A small multi-label audio tagger, trained from scratch.
Training: muon at rate 0.0069, 13600 steps, batches of 128.
Data: trained on synthesized solo parts of chorales (CocoChorales), 39062 training examples, 44.6 epochs.
Rows from block 4 of a small multi-label audio tagger, named by matrix and row number. Rows with one number belong to one neuron. Each number is 128 + 32 x the weight over its row's rms, rounded and kept within 0 to 255. All counts start at 0. Numbers have three digits each.
After each neuron's rows are labels from the 100 clips, of 14976, where the neuron reaches its highest value: "peak on" is the class under the peak. Only what is clearly more common there than usual is listed. The data: synthesized solo parts of chorales (CocoChorales).
# fc1: MLP up (model.blocks.4.mlp.fc1.weight, 1024x256), inputs 192-255
# fc2: MLP down (model.blocks.4.mlp.fc2.weight, 256x1024, transposed), outputs 192-255

fc1.379:151104158097164112139100161098099119155122115122039068133146149122095124154136140103118152122119130183154087086134106140143077139066127104170116164093112121146090133187113148184084156101098171
fc2.379:100143135184172165198094122123150133132059114099136134146119132105120114117135124118116076106136145160088143111121109076153069136138104162136106120114103122100040126088168141166129042108114173
peak on: G3

fc1.538:177068160214148138089068165158137162121171147155186109107070112126097144114163120087151104088069113133084096031107113138099125141104123109144133164143129095173118136113137174141136103151114117
fc2.538:134104147180131129110123068116121121150129121105119113114148123125123127060161119142141080151118084156117160053171124127170126133120179110109120096131115112134196117171110180103132249105097151
peak on: F#5

fc1.591:188064095083116127180122140096069161148207194153090106083220149156118102153099103102125164119143125214123134166124089184149109084109108093140091117137072143144152102137039181147066155136094177
fc2.591:151154118072165133140136059098044122132096145097124099155151126121141137103123110165160148126159109145113131182114094086142186118167148159186146098131128093123041094159120141129082121148088119
peak on: G3; A3

fc1.122:157101166094161086161134150114154103170205142154073099124186098114153121147127134141131134124123128167138082134122117083128111088083175148154176149117110095151110058152087135127061072094107140
fc2.122:129160143124186110178133147139125122169101163097132116090168139152153128152105060128178114141087136138130094140113148159110133155116143187189110085116166098128052107129098104122136043149113124
peak on: G3

fc1.283:183079143090184060080134131213106073168024078146103058091155124158090107124106125074128143127112152139115086077127137165124115096076131105160140195135139108131106138142113158194110115113173166
fc2.283:086142125157176093149031141144100172130089168114159091153118091103173117116095129101112145119157114130190127167132088066124100120174104123200119124162145144103160144136107149114081090099172134
peak on: G#5; F5

fc1.85:184078124112060168143072195095072149105184113161180124155160087082094151149111127101142167140139102169150141115093124187132126083074108098111131090102142099144108159188061101116098124118130136
fc2.85:131108141129178142201159054125148121110102149173129119080121161146154136108071114131173144115108131171176145088129130128093066126130172183129141179162166134097130120142129140118097133099150157
peak on: G#5; F5

fc1.81:112109140158119084100140129169160104105208114128146089123118101118121152107126151086142151133142105061152122128106079124113194142097115114099128169140120118197168156106221163160143134107088136
fc2.81:131130132209088134131092138174099074157109103129168108168129082151154172153117163121133184085123096211101178085167152157195151127047151128098154131119159107085018130116113170132134138122106145
peak on: F#5

fc1.361:143167165153193103126110110078170193090165200119142127129117103104095128140126148058134151088153117141121133154149122152076108097018113144162152099135131068175144144106099151135118127116120134
fc2.361:112115156062178149135129166097101143152144085188161114135129086101161138148125141122139183098089092164152155128122111158124116137154120106124113149133093125125152134138128135102162095105164120
peak on: G#5; F5

fc1.747:181123181170106072112144143100175085064109122103160026082061103110117155118133088068143133145105105166163150091088165158187116144079150157114137139156128112123095152070158135138152110094154107
fc2.747:134134129126070116144156163116155111169121085172173110076121086123110150133152179130138124127085118101155139110099112113154122113117160132096084107132098139124140149086122187078126145056139089
peak on: F#5; G#5

fc1.319:176119139103107097083156153090182127149141082095130082124183105128166134109116121118151110180118121212081117041137089178113157137119112120130080129089130121158094107125148163144091088116114161
fc2.319:107149140146098119120088000079123084139069181092173143205150077160141094130095089130140096149128090114115096131126094157116130157138134162112111147117147101124163125153104111076150120159106144
peak on: F#5

fc1.164:126121159128108078150049176104148137161161083176168160117124088116142112123107091117136151159115122188170138128121077127214205078113133163115169098093128116094124095132108109107143097086077104
fc2.164:094106146088166169153189087116121174097080158125163109162148123135157076139065148099144068117142165207149128129178117114175155094151137133157110141132152126110157130126089153121100056065100078
peak on: F#5; E5

fc1.734:102129156158142127107085105115122066107211144136138097148105086085079150115091081089139162073098147128179083095138108124098151121095112132127154134099104120182123123126090161087127122119127171
fc2.734:147130121088159188088153044119116176150197097235136123151119107131137160110139123139133171106116107157120147074149112118077126155072118097076133132110108140105161140126124115087143131114103133
peak on: G#5; F#5

fc1.159:145050126154099155160118129123168148115165206104130058093116127093120153149086122124155139063126123087146033096146141143150089074091139170136138135085129121156132141187153108165095128059139128
fc2.159:145134146162095155158194092120151092114186152186080135153115170108162118124121129091135186127131143210101147136168102159136098110132163167098088160163137111042146120201131206152095130120106119
peak on: G#5

fc1.151:168109140040131117125133166072108158173183204139101075113104143128160130146099114142129144114153132160166066134112102152171141148070091129159123137126048075115057105105128167117110120134131171
fc2.151:097130124140121136175098039108092160131084136108093131144122142127112109131126113155138128100111125170123123169138135213131107149095123149174128064165155115106089122120149102156102060095112133
peak on: G3

fc1.150:175072130147121135132110158107105071130139136137051109098163106125086128104130143086164119106066121161096155087126113127159108124064144116135170179161136156098097130160056167187068108087127166
fc2.150:153142143178160132135134137130158173103114162135170110126126163088109133075113178128088171096125152163094179132145106056111140126154128143159078118108127134123152140130147145097171005025125144
peak on: G#5

fc1.736:139115142138145120191155183079154106132080161133122101088202138125121127160153093100136133126104151166090095163137129121130103119039154175142135144142090097120117139214084086128073123103164176
fc2.736:112156140141214117165138098104119089137100156119118129173115124139178131142084077129110102115141131104133122137113148122121122166158133139166133091147139140100118111109119132110139100159077144
peak on: G3